config.toml
model = "segmentation model"
drop_path = 0.1
beta2 = 0.99
learning_rate = 0.0014
precondition_frequency = 10
adamw_lr_other_params = 0.0024
max_grad_norm = 3.0
final_lr_fraction = 0.1
Rows from block 10, named by matrix and row number. Rows with one number belong to one neuron. Each number is 500 + 40 x the weight over its row's rms, rounded and kept within 0 to 999. All counts start at 0. Numbers have three digits each. After the name is the row's rms in percent of the matrix's.
# gate: MLP gate (model.blocks.10.mlp.gate.weight, 1024x256), inputs 86-171
# fc1: MLP up (model.blocks.10.mlp.fc1.weight, 1024x256), inputs 86-171
# fc2: MLP down (model.blocks.10.mlp.fc2.weight, 256x1024, transposed), outputs 86-171
gate.790 109:466596492469517520510443452509467452501503453470416534417562434468523435488425527469453498550516413574563541495461537481571533376489479514501529466476507529528553510499437507509490512560502518572455492496429532443461523543464504554505493560489451458442513521
fc1.790 106:511529466497500520480498469525542456493470479547462416517519536560533498511530454542498457510508488524493545558517493461411578518448487516489450422483466462498448483518485466498483461500464545542438436493502444597535443528547468507521463443524511589427508565
fc2.790 101:518433492476483502544515486531500440419525514506554400553456428481417461498580552492515470520466508483476489554419535531474464543576522471483587424560509479435436517535556461509495521517482454549510542469515558495464477496434439545456582484508478456463472497
gate.791 093:506538473494527542526469457519472401513441509483488467517519551498554540391476559494443527510476517540503505512540496544553460536522505453509556489511436497509446544494472473522455591513484550541431499494516437464552543499478485475552521529456480463466461505
fc1.791 090:538487431469497577560460466503531523491529432449563431467462481517467559511516529489481505471513483520490505537509536509592478440491514542560455503493592522461516489479487565562501429406543555485488491534485465510452473524515537545495504510517487460518490533
fc2.791 095:462555515513544542465494580472495522516491538483516483486502539513451441440495528553412483561493553474479503469498502521438470446541536433469452467491477506441506514496453551539543526539493480431557543459534471426516553571474501504496455523489443484522468541
gate.792 107:532489471463519490564548480443523439493577485516512531484500479499529403506499467430530463520518578485523497505492470503497483471493583492530492521501470505477476465494483551494527434418505477446595525475513501473472541474532559542527489555401462453513512489
fc1.792 108:521496443509544498539522487505511516471596518456524544425507437440511477497450437449533472523519506532559465521494536553451449480469575488516516481508462491515450504458390543478575447477511511443575532441511403493483547533531483485467462494450464455473453435
fc2.792 101:493472489477538508521541602522517529523502534483494504478551486532580492491442475439405511571456464483523504441521495526496445455510513503530483509520475506553502491547515514511533471462522538472515509512550498552492508447511497500516560523485444444549552541
gate.793 086:528592543495485467447518503458464509558527577452456527455522486503507480530489556502453501498540459526505533475520452516463532468500458502521517414501500516521451538570507479521519520528532551535458461521469514494547515574485499484498518489505489476517523423
fc1.793 090:526562495513471491509551534535516474516515544505506565540550553509510468532493543486557430503479497459477495514532445446535440506440461519456551464406498528565526469505538563476480466492506469449478459526529585479424507429540579468543582489396584463490493472
fc2.793 090:531493457495502532491500494501564486506493487516573514554530527458555466446450543481498542531571516499503463502390433500544576475492472563462423446511537573495519523604453521505555483483434533487513492515592461509544536521484530452451520567573409453509471512
gate.794 102:497528487489486583507551502460477535524474520483485429549529513497475478457462490470450454498445495513510537488544504489554471526472507537536405529486448460512438526498462543556474489504481445513457486492562428488564485532469528566483479478506448427537552520
fc1.794 095:603459414458479459513485503478497481486452515564452484508503527482455543445451481476451488543472396429474482498545516511495477527568490424524505476486566500507480447510543540492440477481475483525585523478542504537504515481546525494509516487473533469535575460
fc2.794 094:575478490446459555523513481509473503478446434490458531494490475552503494495468502436472495430471486479483505528521560584486493509503529511517486448445481508534427463550585513442496497453553461537445475528509510495500534469568473544546457491546532416430533516
gate.795 101:554532475479477461503501498514528592476551493497475530496500493468554450561492520517511494452458519482552517495496440476575414512487453520479504462514453526487531542541477534540505448494512513449457501523503572520460489517452550537559460482500504518473455479
fc1.795 106:547471515486519489496589447491481545504581437537506508536535459508490532512448569494518564441502476542457500474480517435575506552442563459547496436472557513468490599523511494517467502478457534471503475499527481475528461504456498513554556503544554510437564443
fc2.795 099:498608489540539575489510485506484432441534488462494461553526554533538511537476502568438500563499478553524463527567451406513506505467443439486564486506525441519439487441471476551487475521452429516534532474435475539454519480582521518526544483489516538480492510
gate.796 098:478473534561450458448408468493453505500497468494462500575484479502517478520491464448465404485458496478483450478476489487479503517505434532546535505453529499529499545527558511588450481503521479473479486481542574550504491520515553547500485535443518500490522518
fc1.796 098:508514530464557498520496508500506447498525553522477549485488470469442549418518473591497531524527441502512497464461531542490492439533521517540420492476530520471523465573422452475522495465496454535528549571485455450467490482470513479532479436504397507524513513
fc2.796 107:506465468543541470464503506557517549474503496500445541530468552489568452503581532492498504588466511543462418493466512491484550533491532502539435460546521577543529433544466507466504584465458534468442561520526478542552457452403475508517506475447466442536568443
gate.797 107:584505545471519547496489480489429532527487522442561447524542441468543540433508451499571513550539438525536483484447490457480430525523467528481545479497529529501523503597510513425488566512497493507451511506551534563470507481540507436482489584415501485479495550
fc1.797 100:410534502541418507474462455503426570501506565470498530514568488518514544497514500561512513498505452491493468554506463473561378578450522540527495475473510427496558454447506473434545557485560487490492508539508462501541489527516440506506547451431487488480485505
fc2.797 105:448528527463530535497494507483527401512476518500555447506527509491539509503492505569550539470422506417512537513543520492465486495429508516470516525590407500589524545521510479478504530513439525535511497450491519471482450481498526526535514506488512525487439507
gate.798 103:479529517483532485536403445425478476504581497528495501463507494526508485457570546521521438489494619523489548515447493471507509498526517517472446507449547579471515561496498526463557517538472532524467527487524502420432465510478505545586544520468457582517542520
fc1.798 102:547558492561492463545489468512511509485569476464549510433443556578492440538442490477531507551465522604504532421518496447432467451568489457518509508537494536507439498450451492419484519561557449488445407470457509535460546492516553525552501546570525519546514469
fc2.798 105:491428527497467466482535496554548531570509509510491567452508476471513505518468541566521557424459462578495538517502450485580506489450511475484475464411505450499520516525513481526529584438483503492532496443516524506495504401469534524503538461502534532476484493
gate.799 101:529525532500522478431567484457485503552483566532469485451458509511507455560507465489495469498456500513515451562524537540483553554446532582509526461467526417527459504474557483415496516458512589516476405474489422560530477548502490420513535517572383490448521525
fc1.799 101:508512498487523519497453475487431468526525471514484580459432513507491500554575534490506410499438487529500538518547448481462516502491519533530469498488540543497461501473446494508443543501457533541529488538554555495498544478552391556602495508467474584549475505
fc2.799 105:499556474497535502558394488472584543462469520475561511491495440460439515577518547491453534576498459421501518481453510554470486449521489529477465466540544562515474523507517593451467529490496480513467538535475466456541447514502468526549514498481527487503506565
gate.800 097:558511490495532527545466507590517528537482498510478517503443485489442466486538493519538526521554457469494507413467577525492489456492536560504434509482504435484498505526599541556457533444493530543430455497462492492476475507468485456500461608455453487467526515
fc1.800 097:486444468491452506538492485527503478544540513558508499500517449499470545511575427581486421476535517449482532509446520446449549490472568452497488473546552570441522541493463504591529534458471516551403526488560539514546503553458517497505469449505438470435522411
fc2.800 107:494516471532437514411522490501461402547485523436538441510510437497477549513424494488501537460531445433545477559467542560483563515571515558518597457539568466520595498530514553558520514460500507518480526483532518529490492491542529563476484467513552489514423555
gate.801 106:498516507473469442502434469532489498519507467405563522498519455454415536476517501448498507458538508519465548549498532474464430521507510533513431487501523453392487523527469447459556570504548574560534490515520543522465500506511490495527494497506437510487584486
fc1.801 104:492510487498506424486444556505445404501551489422539503475414487472463538486550601482459506461521601550456524505498535448484452480515463499524457528487494417422487488561557445460550569506488512532548443471498509455480529470510471478497505493483469468490523440
fc2.801 101:452518426517551454475585447448500557508573469477426525471535535505536453498518498498476520486547530472519491465524488400435539486477492525512510568508527501435529447592454486460478498535554517463536545423468520568454510535487432541479473460504519452534458484
gate.802 099:562475487437543465563511501437492472527518461484509434479490501511515556553507456428469430464524499496523521530516530585521573496473477498425550557443517495492535479525535491501399472551512470437490464516474537487551570466504497484462560428482461499509475485
fc1.802 100:483465437521520462533532488412475561473472563503416499473528556472487526517537526423560477476438494549544538487471488614596541515472525490484561528492436475519547398483524525474437484515479551550577442520456493469506538534527529549431470427476479451544571508
fc2.802 106:549435500532481517413534501566443460426581616509468488529443546471423446534464469498486446451517494543500503531538516484518557522454494532530510523564513454513461483466537505522428515486456527478501530539485526489471520517455506463553416502445491466548478436
gate.803 089:536454523553507466465506506549443518447496545527549467494448475479449544504493506503514456501538431495482511529508540577491484531544539498467508514513429469533459518578398429495516570460501527501513547463489525461507534537443452544500494472551506571550475563
fc1.803 088:548430536567513492483511486535420428448507498464546445530522474469410513487510481426445480520498391497467470497574509600432523513524478446486534514435424459551485496583477528480470528445489547503499555452535563509468513509507477507488526441557493576549439565
fc2.803 093:447516535551542504582516456530462543513516488476546416508458528440515552470549489465510463463511533448530489516461454565554461488500503514521519467501496560488527460465489489534549446454519545495540456453512584549534504491500455549467590551524516599597499497
gate.804 097:524480490544463459601520524485481509535537473514474469570462487510514486548481453433466499505514466537492452527537475485490522429439463439498510511523569544452447512511572533509562492553495453452408481528522469439459515472451570441507574501569560477524475445
fc1.804 097:532462461465478444494543530536502484464570475487527512456531531462479403548536437484500488509542560547541452538528475496542475546519494478538488496591457565393520555486527527532474543498490483536372525512515480456521516456503529439441472456529528528480571520
fc2.804 108:494521576491447465387528451518485486455488450473547495556513512484513469496476460516551491536438549482512519431454470572476473472460475471520434475527549465473583469518453470438524545445517530472462465510453564410550506474512497536486461417474520531528574478
gate.805 101:568509578524471503507457553467471513488549571531466486528517519476529522478436608484495517492461497460521511550485494472437465486426450546497572513457546493431479461546553491573469520556470479443447536445481545464510519490544533544494518510542410385529567558
fc1.805 099:539461546490629428512514499537427535448582456443533535540500485558482515492557532415576519418469553462473533406485469510597485381531493504506550509560570521548457548451510434496519477495497477476534557519483526470506508502477500482598475455531413539529497555
fc2.805 099:513517471547539514468484572496539468512530453544391563613502497484539538466515471474509454446463453474482470470441482426540471470458488488378524434447506527450455545468482503537484533468450518471577491517504524520461526511494537471464430514487502531483533514
gate.806 094:512452462525614525480491445535531440578487482404502494532506500469609473482466509499476481488536508465506487466481526510460528547520403474431525405499541417472539406591520507537428500485426502463457493493491469504504460511513540464462459485460583505545467476
fc1.806 092:492473476529537477466509465462504508503569507420496485448524493476502471463463507491477436492530464538503460532597566546525440501562426502495503473502468459521524426527545507512500545518467528466546429451480511489472444491500499519471472440523479510439536482
fc2.806 094:493542461525533551511498524498532433507520510533461500455522531484494455515513554428509533484573535556422537472521472493493456475512516533506495583428527461516561437520456471519487483475481551525513471527505490488461521462486483512536569545480488488518490448
gate.807 092:498550409482417608502471478449475473505515484466504496526523425543468521528518565503498477486442497492544499423514527512446476440534505472523508494518537435471458464517521505443471500513577516481530493493456554413518566553469512529446485538517512509463502512
fc1.807 097:511507461481524486555487553531496512454462549498498550467532523523517518481535462476529502596512462518468481506473570532480495526483554530499502482514496558484525514573439484532493491470442443466422440499456539540556446423528452447523481460558513462431522481
fc2.807 102:531544519498457539533551555483501457500492514522472571509582487420455467394503531459526405522563500520545461545544530501508492496529480462548439492527518502495400491525556524489455436470522524589506610491511493489492521549467489523562526503531466424489511478
gate.808 089:502468556472526426453511461521469501576512494476441503457480489467513587502470483540515459523531455512480481461454501495486507473520534503518550512567440488634514544565530515485534533444457509542538537468486589446522400537452454472463469516543532553525455486
fc1.808 092:552485550486501463473575498533485532538504500448529434433496485458533554529481387545546502491457542518499427446471499506404500426496544533592516452490516547566442544549487503467506491426392501472476525520555537500547538517482479499488558454533518580529448451
fc2.808 099:517461567475492583480534508548489520543417540531519521485453514558596462526522549520560434535491431521498466477455492568508467475529459519556553455516531473488459489485510513534471540476497590530588506558478484501569534506476492489478478567552497493495502561
gate.809 103:507519445474543480512482428435568426413503409538514539505527446524542532500486500512522481507478496552539514470502507463501530507529440540494535483499542510514501474521491463492524497527515556510439471485541586576464433553567539544420448499508510538521380479
fc1.809 097:496515433519526508526411429433537485459535486482476522506539442561466560515549528463519413508480475537512447517528544486469551480470487485496549465512502388547503437503446462508422531550564521496493495439439544517477533463544529563459514461530468502595488468
fc2.809 106:556471502442512530471565452485537523448540531531518424503498458539531539560441460507528527459467555449489496543494485464556573486521579417588484486515399499474595493517501498515499562450475439527496404420499501503514461480528472535516530553570489517416545505
gate.810 103:459454479496439491466543439575512509485464509501412472490564499502446535479448562511500504488520503486487492422530504520530566545475490470485464547535454391574501459495535588501467488533537439569476548492536435407562527467498514515417531489429433589487464474
fc1.810 103:510487514549582467508492492532450525569487509514547491492435414522504492514487518492482458529414481488514589486532491491549537507495514459416518557467494403467555468522500496527534406511499469566477498532490476546420499501494539502416547512483520489490534545
fc2.810 102:503410473498471493465542567550470510469481497481516529547482475482448489501518438529569504505508465594508538536542494532501457543433454503564473545513548447602521536553519539470482453550502520535535471567491521482525482543516416491476487490464496524509444514
gate.811 096:504457484503521484471468390448506516477570455478452445529484522460503445510477515478480509451506589477554457450489508518483494584500539416453572566435494423509439454516527456476513493519499509530489468472448490510483486520458489559444510479560506501510467486
fc1.811 094:533533505446524506526526611526524418521444481548596508481482505504522572505504472486487501547498474533458605508537471497518523421495452534498474454525459525450532496479506571568496514461535452448544508518489474511472515461528535394555500511490534511417538444
fc2.811 097:561487547526524522575563522557507515491495529529489435509488516457524529493513568521484546469497523494563568393471471543481494530496581487535499515552506511513493468493504437472493500484531456418538476468510439491469508549558504515521482456416492415524423509
gate.812 096:491565450549489438522465476509504500419533454544516522529461492454431515496477493510558489509538480467435515504474530438505485496496488440520477557455483489554501533504472556475508559554548514495433483476524535572537506512515412541551429532491419502443571427
fc1.812 095:541443542532559471387532648516519516603444501574509484539521484451443545543462509462473474515436494439496482506478520579507526498535490515471508544486547459565473527508475511491510497477488489486542501508559482521496487503469513531547463529583519523490548437
fc2.812 093:521536511461495484513442543463494531441516534491549472550562462574498493492518494555435478522490458550528449501458518440483554590538541512436524435522497553535530464486520549522435485488485516487528539565519438459449425544543479475542562507515586473528425500
gate.813 096:458492498516470486525543492481479507561553509432532436486467518469511533516511520454573507513548536494532486544520456509478512517590503543485526526441447523454524410536512466455565500562512507577471526487532498482484534473450485558490507575502567474464504493
fc1.813 094:467476453483465448504581474496505469503537513498494501529450521467501504415476466548514559515528519402503441565501539535510523543570517499389528491451500514466522514483472491433511463463518526509531551529514486560435552497447510528513550520442495571457491494
fc2.813 098:505474478452539498484475515557522451517507378504453526436471497500521532484468529496556436498494526461551528511476525513552529557542394523587496557506506531471556489476492500543468542521526474529475594514542523537540500584537524481453486483472564505480476497
gate.814 109:459518518474484502501564503559549588456445466545502511448569462443550525500543524430530480499495502478528536500469453516457485553461508514505503474483533438507507478463416416456543481541460554518442458510505530480514471575494485578434546579440482550489470509
fc1.814 105:506537435520501574469494495488496551438542470508529403463537515520490474547433545512491466488516506485524494590532533508508522433504508543493559524442481580550523535538549516446454494498507486473422488507493507498569424490421510545544568530570497446446495492
fc2.814 105:481556464544485508460532524531494426524512526476463584535528565485529464517428473500440521547537481461501499520424480496427434438472512474516446483450562468522495465484472510506550475479448481479463451447463499499548441460427593496522591568454432463494485420
gate.815 114:541447493504448512502569487491462497504488422489527465464460514478521490469449542494510493469529439520457558552475420472472505521439483528487490511503507521445560538472588501508534501486494441475533538560460518550515496430465459487463495521514613452485566567
fc1.815 111:492534530467475514469519435546389457469506435555556510530566486547569533507519499479482447498588473524510549520517521503540480471497548535534497466478437459464476488514520479483487517526493518486451560507467506484488557530581485506403481547525522432461478552
fc2.815 110:556421488521521520578530462497518456371499493518533462509544444520503499513557417488483506522511530488513534527489473488540505417598480519541524475461523488539525525488504549499523471496488517516516479437549449501512531432523515492463489520497429440483515531
gate.816 097:484441474512465523529487494489488484488498512557438473567453541527429473504499495477611501482580477517568437517528510489516586457549530499465494504521522480591563445409506528508474538481547505560470488472513461469463457489479525431464464561482428559554500517
fc1.816 098:552527533479437458479550495476521451484534562524479511526524490454524526458552549466468455477452502424520572495535449555527542496565409460492527533493411420518503546595489539523491513541588494504493492480529453546527476496534492512529418517562485472540439438
fc2.816 104:481458491540520519531482530540566421565563463483543534522500494516453513468498473470570534598538548576496526531468545472536541512491513568474515565460524471554510502474416478531505500533475509529534512603474398514511453522469517536497541517579512536458430540
gate.817 106:473548528501519502495528503512443473477503537411576533531509508449423555531504478618506407522478546540535440514454516499456512438505481546501539517523497548539494441379527471482484502472538479514488471597508503585430432481467454511479438406519448546519541506
fc1.817 107:486490460460495474486543498538442472492505506524454485583482535509503503546461460491487463449569499507454491536490505495521471447456576522534510512488517511499486512470499520539489562555471458590458485496460527448497553500537450443596537538531516506501459514
fc2.817 100:440483516484445530407502443490520553480493445436487543504561475501599489510529512474525547510463523502522612478474459494547483468533459527523443472463511533466524449498547489440543558491529490465572554563495465435456518510535546482518486463439543553432457491
gate.818 098:485456582523552514521442477529448443519512447526530490487519498520509466471562496512515524549530549441388570475497419503540461538590518466532449524452557457501456526473460475532439450545521469591486514463504459516471512477483496534514465506513502467475564528
fc1.818 102:438519445487527461472431515426558597465467475445428541480533468551546427534520485512485511484433506470478495508506527483420528438564523416533471522476502536509491536549458480504595422518526516472454522500437543475501506450584498481473479485539430445460497460
fc2.818 098:519504504469554463552439454532439635483430464521552405538554463487588550509504509516479467529492459613460486566479482509519533518461465538511496516496453443589448449439571521538497520593501524505493522518445515574462475560515506517508526572473564527532566553
gate.819 098:454616482501475517544478526499531406413540486486475437541504463462498481493566542534474486522485521521509504504574458507487510482493488493556522489494490471542552514484527529490427548508498528544519484539530455500476482535445472581487594490542483565475473495
fc1.819 096:516475530516455463528483539494443552441486520520587439492499467560453530518466456456460515496494473483480499535458470487626451515464497532492431468479498447439497486400480459534497503442475526523554584482509553619544531493544518597492506492467536436466448514
fc2.819 097:492531471469570540504485440491470537504473473520512573576517503503531456492487527477521513520474429448529596491497480502480489478465449576474503464552525472558517583487515443519498463506593479463531472521456463576545428507533482482580468485462437466498528547
gate.820 105:489476537383505446511478477476555496529541496594541442513510524439506482489446520405493504559441522561553518518385535506471497486492494559515519408483526450483539525533550513492521480503509452506474491473509505548456495535446505499523561458441562494447500550
fc1.820 103:472538447506524517530534513497539629485487463588465582502499580552507480568551489482436528494448545516514540524504537575487494507472474470479476489460470410482493459458470567544466511492487446530471497515479513465545441457423530522497458540476470520438413541
fc2.820 109:586457541512504477464536507531521547515564491525531480547571487516492517491537508536513465535517524494444505491459556427490478550533475470469443530515617453498468549501535474493487454552525507513490480515543430482409494495564529519474504469458493506502508479
gate.821 097:493400559502438443524558419467542492465515432431570458538499511546566512508523486490472478522471515484442488526526519448400507519512466451587521460581526515522536441479497463458473512573463480513547463467562542516519561503559459535537529554466529459439478540
fc1.821 092:495541555486515430477450521510455477506480531506447545454574516481446441469507526455486527520481543502416443532480439555554540548506514490539500466464417461477550481479505476513477496465569468483438530516435501502506478458478532500490474522502452530577483507
fc2.821 096:522567498507432542462497459475490386509534510545477486527584448488517509515479447455494526518500485458528467491426523504452475487525501498458563476474556541484539515457437459503504537465561490578494474522488464430410482474501524549455475535519481456453477418
gate.822 102:568471467499484440505512483512503541519468472485531481491510481467492542523529433480500471428464538504561550403485582477472530465537493505513446466461481476488506600486488491519480503522529494490624520519445598485517506384470432464492460440504431546459464468
fc1.822 097:492498485503432472526488445473498491543520431521509493524549559464464499471515517470500498518542528413532504517504509580480475508457577493499523504478505521475461508516466467563506467519492577457482495516481569531482550503429446534508515469542512476574483534
fc2.822 101:544535424488467484456494488506505548462509480436533514477533462463535519517505544452488483495500483449540504581532422419472468494459562548501479530519466521605517518459427539475493491454442530514466531493563570542492506568483475492525519441515480478507519522
gate.823 098:564567490502462458409496522516474437456489482556488451455500527506503531449411500488465520485507460555528449562525501496611507510498552495535528517503476487524454469461526462538509463543477501547513472532519565528509508505501500475511511461496495548484502473
fc1.823 097:492490471532519498461482501457551528502467611476474449558471492499552530502545525553600528513479469494523537474501483471573457512508463485461506537597492490472500565548496563437431481524495509498473522478532544511567524527545490451618409513523456579514482505
fc2.823 099:451443510551503437456497533500508537502486446561583484525515540499478539467473464503448480495545487532453620558478433459397471446514492471423497570511503556460508516515500447510498464517497545461483566531436494455454554525535482491464534450560494459491531513
gate.824 101:503476498486498517525519479518507451495557534541522519481534537555532533463527440540444556455511496525505450497468595423526439476486472465560502524571456463468502456563450510454499519482534477520511489440467514488490480511524557455503447496505435485466502485
fc1.824 099:497533475428441497426456514513471540553495514511498455434507523530492508418506520497552541474463475481545484509548461478508477492457515455458529473489493581519410488511505435520495508397465484487450481535463532528518438439537530519497509510616506603475497555
fc2.824 103:513511507557404535590488522469561442467479526476480530521491540543575519506495570500480380541490488502488508490530508541455509566463498472479555578531499527529457436472523500397488444534458458485487540541502529495526502545516446516478564480422511517445487484
gate.825 097:508505445528558453507505506521531484540497531413503501551478469455520471449517539527564546484519449533419509510482582485546529525424582521523513505520463507502469480504450521478473516486481539495485517493539570494500472459503490552463526467508513467499450475
fc1.825 101:560504474537475463519533484560560542521499484451432511487491476453496469441543523504532589486520495464482515473468516541539518488478464486486525488488529524451466528513506519579554552492549547476511528489465480489421464552497556552510476506553485443532494482
fc2.825 096:464519469467435555464518472518502487495439475444553452522560568463531461464510535462434579490528479477562488504520565495486493467517539479543558456506468421553496540462535543466542455567450552385489449547544432468502520493511480464511528455462517497514496537
gate.826 096:559467480493510436561534574528448456518464517483563456450528497528532519538491543535553485514447521550543509509498471596565473525454470467477440420474568448533511554512466492449506517508430521547523549517498420556562561506533477452517495499439531529452487558
fc1.826 100:567512574574576456417436492497449456536479538487463507482525484458551505549522541460447466513494584468582491479505497526563591483471451420431489450515592473470514515483522519555480489566486491525512496501499535550508517495494498452516497428515520428464521479
fc2.826 096:527435505576457532470463502545433487516496495470524495449487498493475497464586467539510423487497545510523480453496535449510464436468501514602542521513555515507480514415529493457528420518464497520529452472496578497555522478420517457574442527510509470555509516
gate.827 095:518457445507527494500526528533524463472472537502519457526506540530526476472552537409483511487563500473459449452512596517505502519530512539436486510434489523563467494522512407471469505572461538506498520558499617493461590461487512478454564490477444546461542456
fc1.827 103:414465503563546563446495499518552520520583521531502463469436469534585549458483518526497496515440563487513510473531539504528482449532523567508505526527501492416566496531424604472532482542476469556482507475457506503482497440488482592541469498429520527479519531
fc2.827 097:480482554488516551533495496556482464479451563500468430445508594473487440573450561526483512515511463519543553597524445577571458540500533496493496428513523518486448547490509530511409528536539533530546554503513471521513509521543499536353501542583542450557531512
gate.828 097:507460523483504454509481465455568485474470540525513496528602530402473481569502545399497463529505546429519449557519497475493542475506531458513524493498447462523548489433515449500492518416463472536489522555504531489474564490482487488444457535467538602538480449
fc1.828 101:493542526454564549482543478510466440420454520527529559509525455518512440491467533523477409538479543518487473515535448455529503496495515534498496475484491511535488551431454473465454456442544535480456488494544539454487489444588460511435477509458536512460570502
fc2.828 097:466527539508489459471463408538537501526428522492550506437507486432419406497475458498529525506507463528535467440521503437579445547449537535497475407476526478503483497536482505510530498540475485514542481468525523556495556419487584475558539436453558568481442499
gate.829 104:487521427485545489437541601449468518451425537509514571537534421524498488516480551461565550505551544473539547521482473500516562454494499538497487477498537534529463555501499418523470527450466491516549418453532502477535542464545595528456503502558485450475549536
fc1.829 102:472469490428466552506540493516528511470541544522478511514479550529524458516517476465413451445431492478488487537446521451414471558464438508483534552491470512487520453475478519477541530477497587539496565521521452466496492529507482490489458530536551481523406512
fc2.829 103:474458547553540509502481527460570509452482476507540422560459488503535452566476529413531485521484523509478485423438417508557514476491545513442548556525534544546487467491543478500498496555516456571526470558493487498468445491450518435475448497490564524564550460
gate.830 101:505453434512466522512499541448541522442453513499511472558491567487544514487556517507420556464488542447545456535473483489477439474501490501501492495544501521520462513568484457502436421459516562479512585501528505409519542468492528498490454522527547515444463481
fc1.830 096:527462491525536523548526457489549481499394557511549546462481571542427467526471487534542471474526543466533466510562487436521516452491497476456554460526545468539551476581438543506489499429461493508470546504507537509547619520479508495478494451427465489550421557
fc2.830 097:506511503488487457535463462461509427519549525461568507526537470510529534526554527551522397421474484560488551436485504518501457438506513587490532446443479526462448461473531480516495445455434558511562527490460498594523490506476453480507506470488399464548479531
gate.831 104:460463531433595530541504434560510473564492584521444495508511438547506483498455477539453482509513423545513487505509447502539542504511485478501456445540483473421488466558513477482545479518479489406548579554445490590487461492477572546477469425502473492479434480
fc1.831 102:474475471490541479482454488483463446533498502522519521471485546500532461538554461511549485479521515450586485452571440476492485505552494562508508502562509459565513485584486449447436491502454473523437493491490536435560535552529524463523438499500465492460551505
fc2.831 101:528502466473513527442649540493512518501495552487509475509443514449453478494420511540447414559539445517569523517539482457575520581537430461490460488508531545553521519516432500534521516499578538513524547515405439501468554492516510462477500502495467543488454458
gate.832 100:433500455510602500559518481489470531489394571510574520512425544467533445427446525512471475485569492534445491518560521506485440475535533518536558441514537473550494409446499446423576491478539470530482478541528489488457469471540475486526542503583525414493517522
fc1.832 102:509511462554523519532557473538441517487469577508550516500551510483484466485490517525461476461513454536370417530561459533504473464516504498538516510495552446511491467490514456486509536443488470529468493494545493462465512516528456475483563535513569516480515506
fc2.832 101:469528506509534515488473489527544588440470549553470414510506477517536540430526492420510515491464576506501469473485478413488551566522533481487528488491504512479559491499521457556556471499556470449520506556459563459493476578509511470576466467513492462460518476
gate.833 100:560555471527503541446543476519559527494464501489466459546478434520514475479516441504492512500491444498521479501497495516483474525530477482483450399579425491525529477515473450518473578465533443439543512550470501482493446507547572585484431446422509554507528494
fc1.833 098:538449440509535494471455497489503521461590504540449498499452557478486536472516504605508525458585525564473451530502483488488568421483508524506548470491486548437459473488485514517528468521457473545468464466532558474552448468494469497545547543499459531469518549
fc2.833 097:518465526504544557457492440503469490531374471450531476545544498478495498468458461479502494516487477454462510457581500537571421426524488598538521492546522558484531525542519534489472513469395542473527557442498538502528494494427448582490510449466532459553514573
gate.834 102:477484497480515550507497488429517546545485540487503503504482484524524567534485544428544560498565496570495475581432471505536460495527453533455561501556553554497507502551432473515505523544434553479488539529486473463458577457448503498454472450483513460542470463
fc1.834 100:553559517621429499536535569482585543440455542544449577453500501515504517487557515477420562558507495522531482485539475422561547528512459547443423527469488517556505452438450544619513561491457518533509512476531491446516444519503494479514458468484539452479506582
fc2.834 098:474437500513499596496515564532484409567447543468573544484496534515512479514565479470480486494473526526568455449457483519523589483473545471514557542527462472521511489461526532492414499523552487501505518482426497517472488437489493480530513431512531484540489496
gate.835 109:540468463474508447478481538470462505487449532527451572506522508481545531554509502502520491472491544456444522519437470563436528515523484408470482533568447506562480471548487502534532517439472578524490535439498498533532501578502411513554556453443527526609468450
fc1.835 105:571460437601496493494568545505553460480519586488555487534581504541505587421536507498403444557504494478521454485496458505523504502530527554555534505491465500509460585455535496455529522471482550528518479611482445501421505527491481474483488559554417476409519570
fc2.835 097:574468478490479491485493499492496389555509480490527551461545547491436487542539510537525457450431426510495446579503492497521512453454533412521555547391498516456503508540483545493464530555485435512580493496562532507452531507440514474474514490519435472568493584
gate.836 102:522510498503505468454502526539494510488534530404526535418414421481445500438521481488530469543528523486511533485572541477468493564488440500501568499504444554501474473494478403488467438451492522411501502490547536514496434521537454564513489490528500539508554482
fc1.836 102:502500503554526458577468545480516509507547539436483487452526462548545515423454450536462494483480505480505510519513467437462500524506463469456465491493500461521485532503504465476503516532528528445585488532598527513553482451530541611562513530470511510483539434
fc2.836 104:485432517476513528408486403537533490503521455455539571467463514487465525469529549546499502460602518531427515517531480532491487471503473474438515478437565476567421548539552577530448516552475571572467501562472524589540484522490523570565563538473498516471553526
gate.837 102:524501516479525487524473552508529514451489546537424587532589551442509452522425542551554505505583522506506495483513516411511519514486513491524542542460522534460457513506475525505459483516476458593522530493474536494532370413562457480507427448444428505505518391
fc1.837 099:534475440467531495454451496481482527490504510494475456414459465514534491496498512461558569476476358463571437501500439532463523485459512442520517425442514419509501525468558483505500497478530554563477490469449481496522537544443530518483491522581489495427550457
fc2.837 102:483517533544521561466448503442498451454432429427505513528532527528525520479491515451532545531547488484398573423462506501536454467517487503470476534464454524429551461488462539469468533464489513459520491454481488435442511537478459599547470579485455514573425499
gate.838 101:551527493451462496486478548450464494490436503493468474436535525469494477474524486564470481482460470628463500431461514433529445532523473517518438509404470582491512546468492523440548536527403519473544485489512477495549515546467422454517554487501439473561538567
fc1.838 100:458532534510526497475540523533488511436520538493497503494455552540514478606497565515540517509465508455534521462487489512448544526426543486547542526520482523470472449468527523437526438453518563492524552467508497428496521507503461551511552550437478504406418465
fc2.838 101:573539415461538549488502469464523491516484496484486504525495468443467547549496516505495580512532553578503389503473497547474543552503488460474540484498558456493538479528523565544428479525567459536463527432475472493506520552494524486461478525521495508554490571
gate.839 096:579544542543523460540483471446379512527525573538539499503471504568480535509423509515437511512539510485521467518509511472540546501475506498446485554457519410417532481453472544473440479455506519494456520546467499553479455496496480567535518476401482509449471398
fc1.839 096:449500547414532497456569594545544478436582492573492526491441502442522513495476478485424492576513512515462459573471493437418535520601432499435528537477508476540512489532534448518557434406484484504513514507489465491477490537513465515492514493474492580561576504
fc2.839 099:531502566512470501487448477500451521477517508424501484454504509474462466458588534581388499474467516510510510586564556468506514507512546539492484505501503452511476526558479452522491501468461514498558533488448433501466524486504551488507570521520465481480504496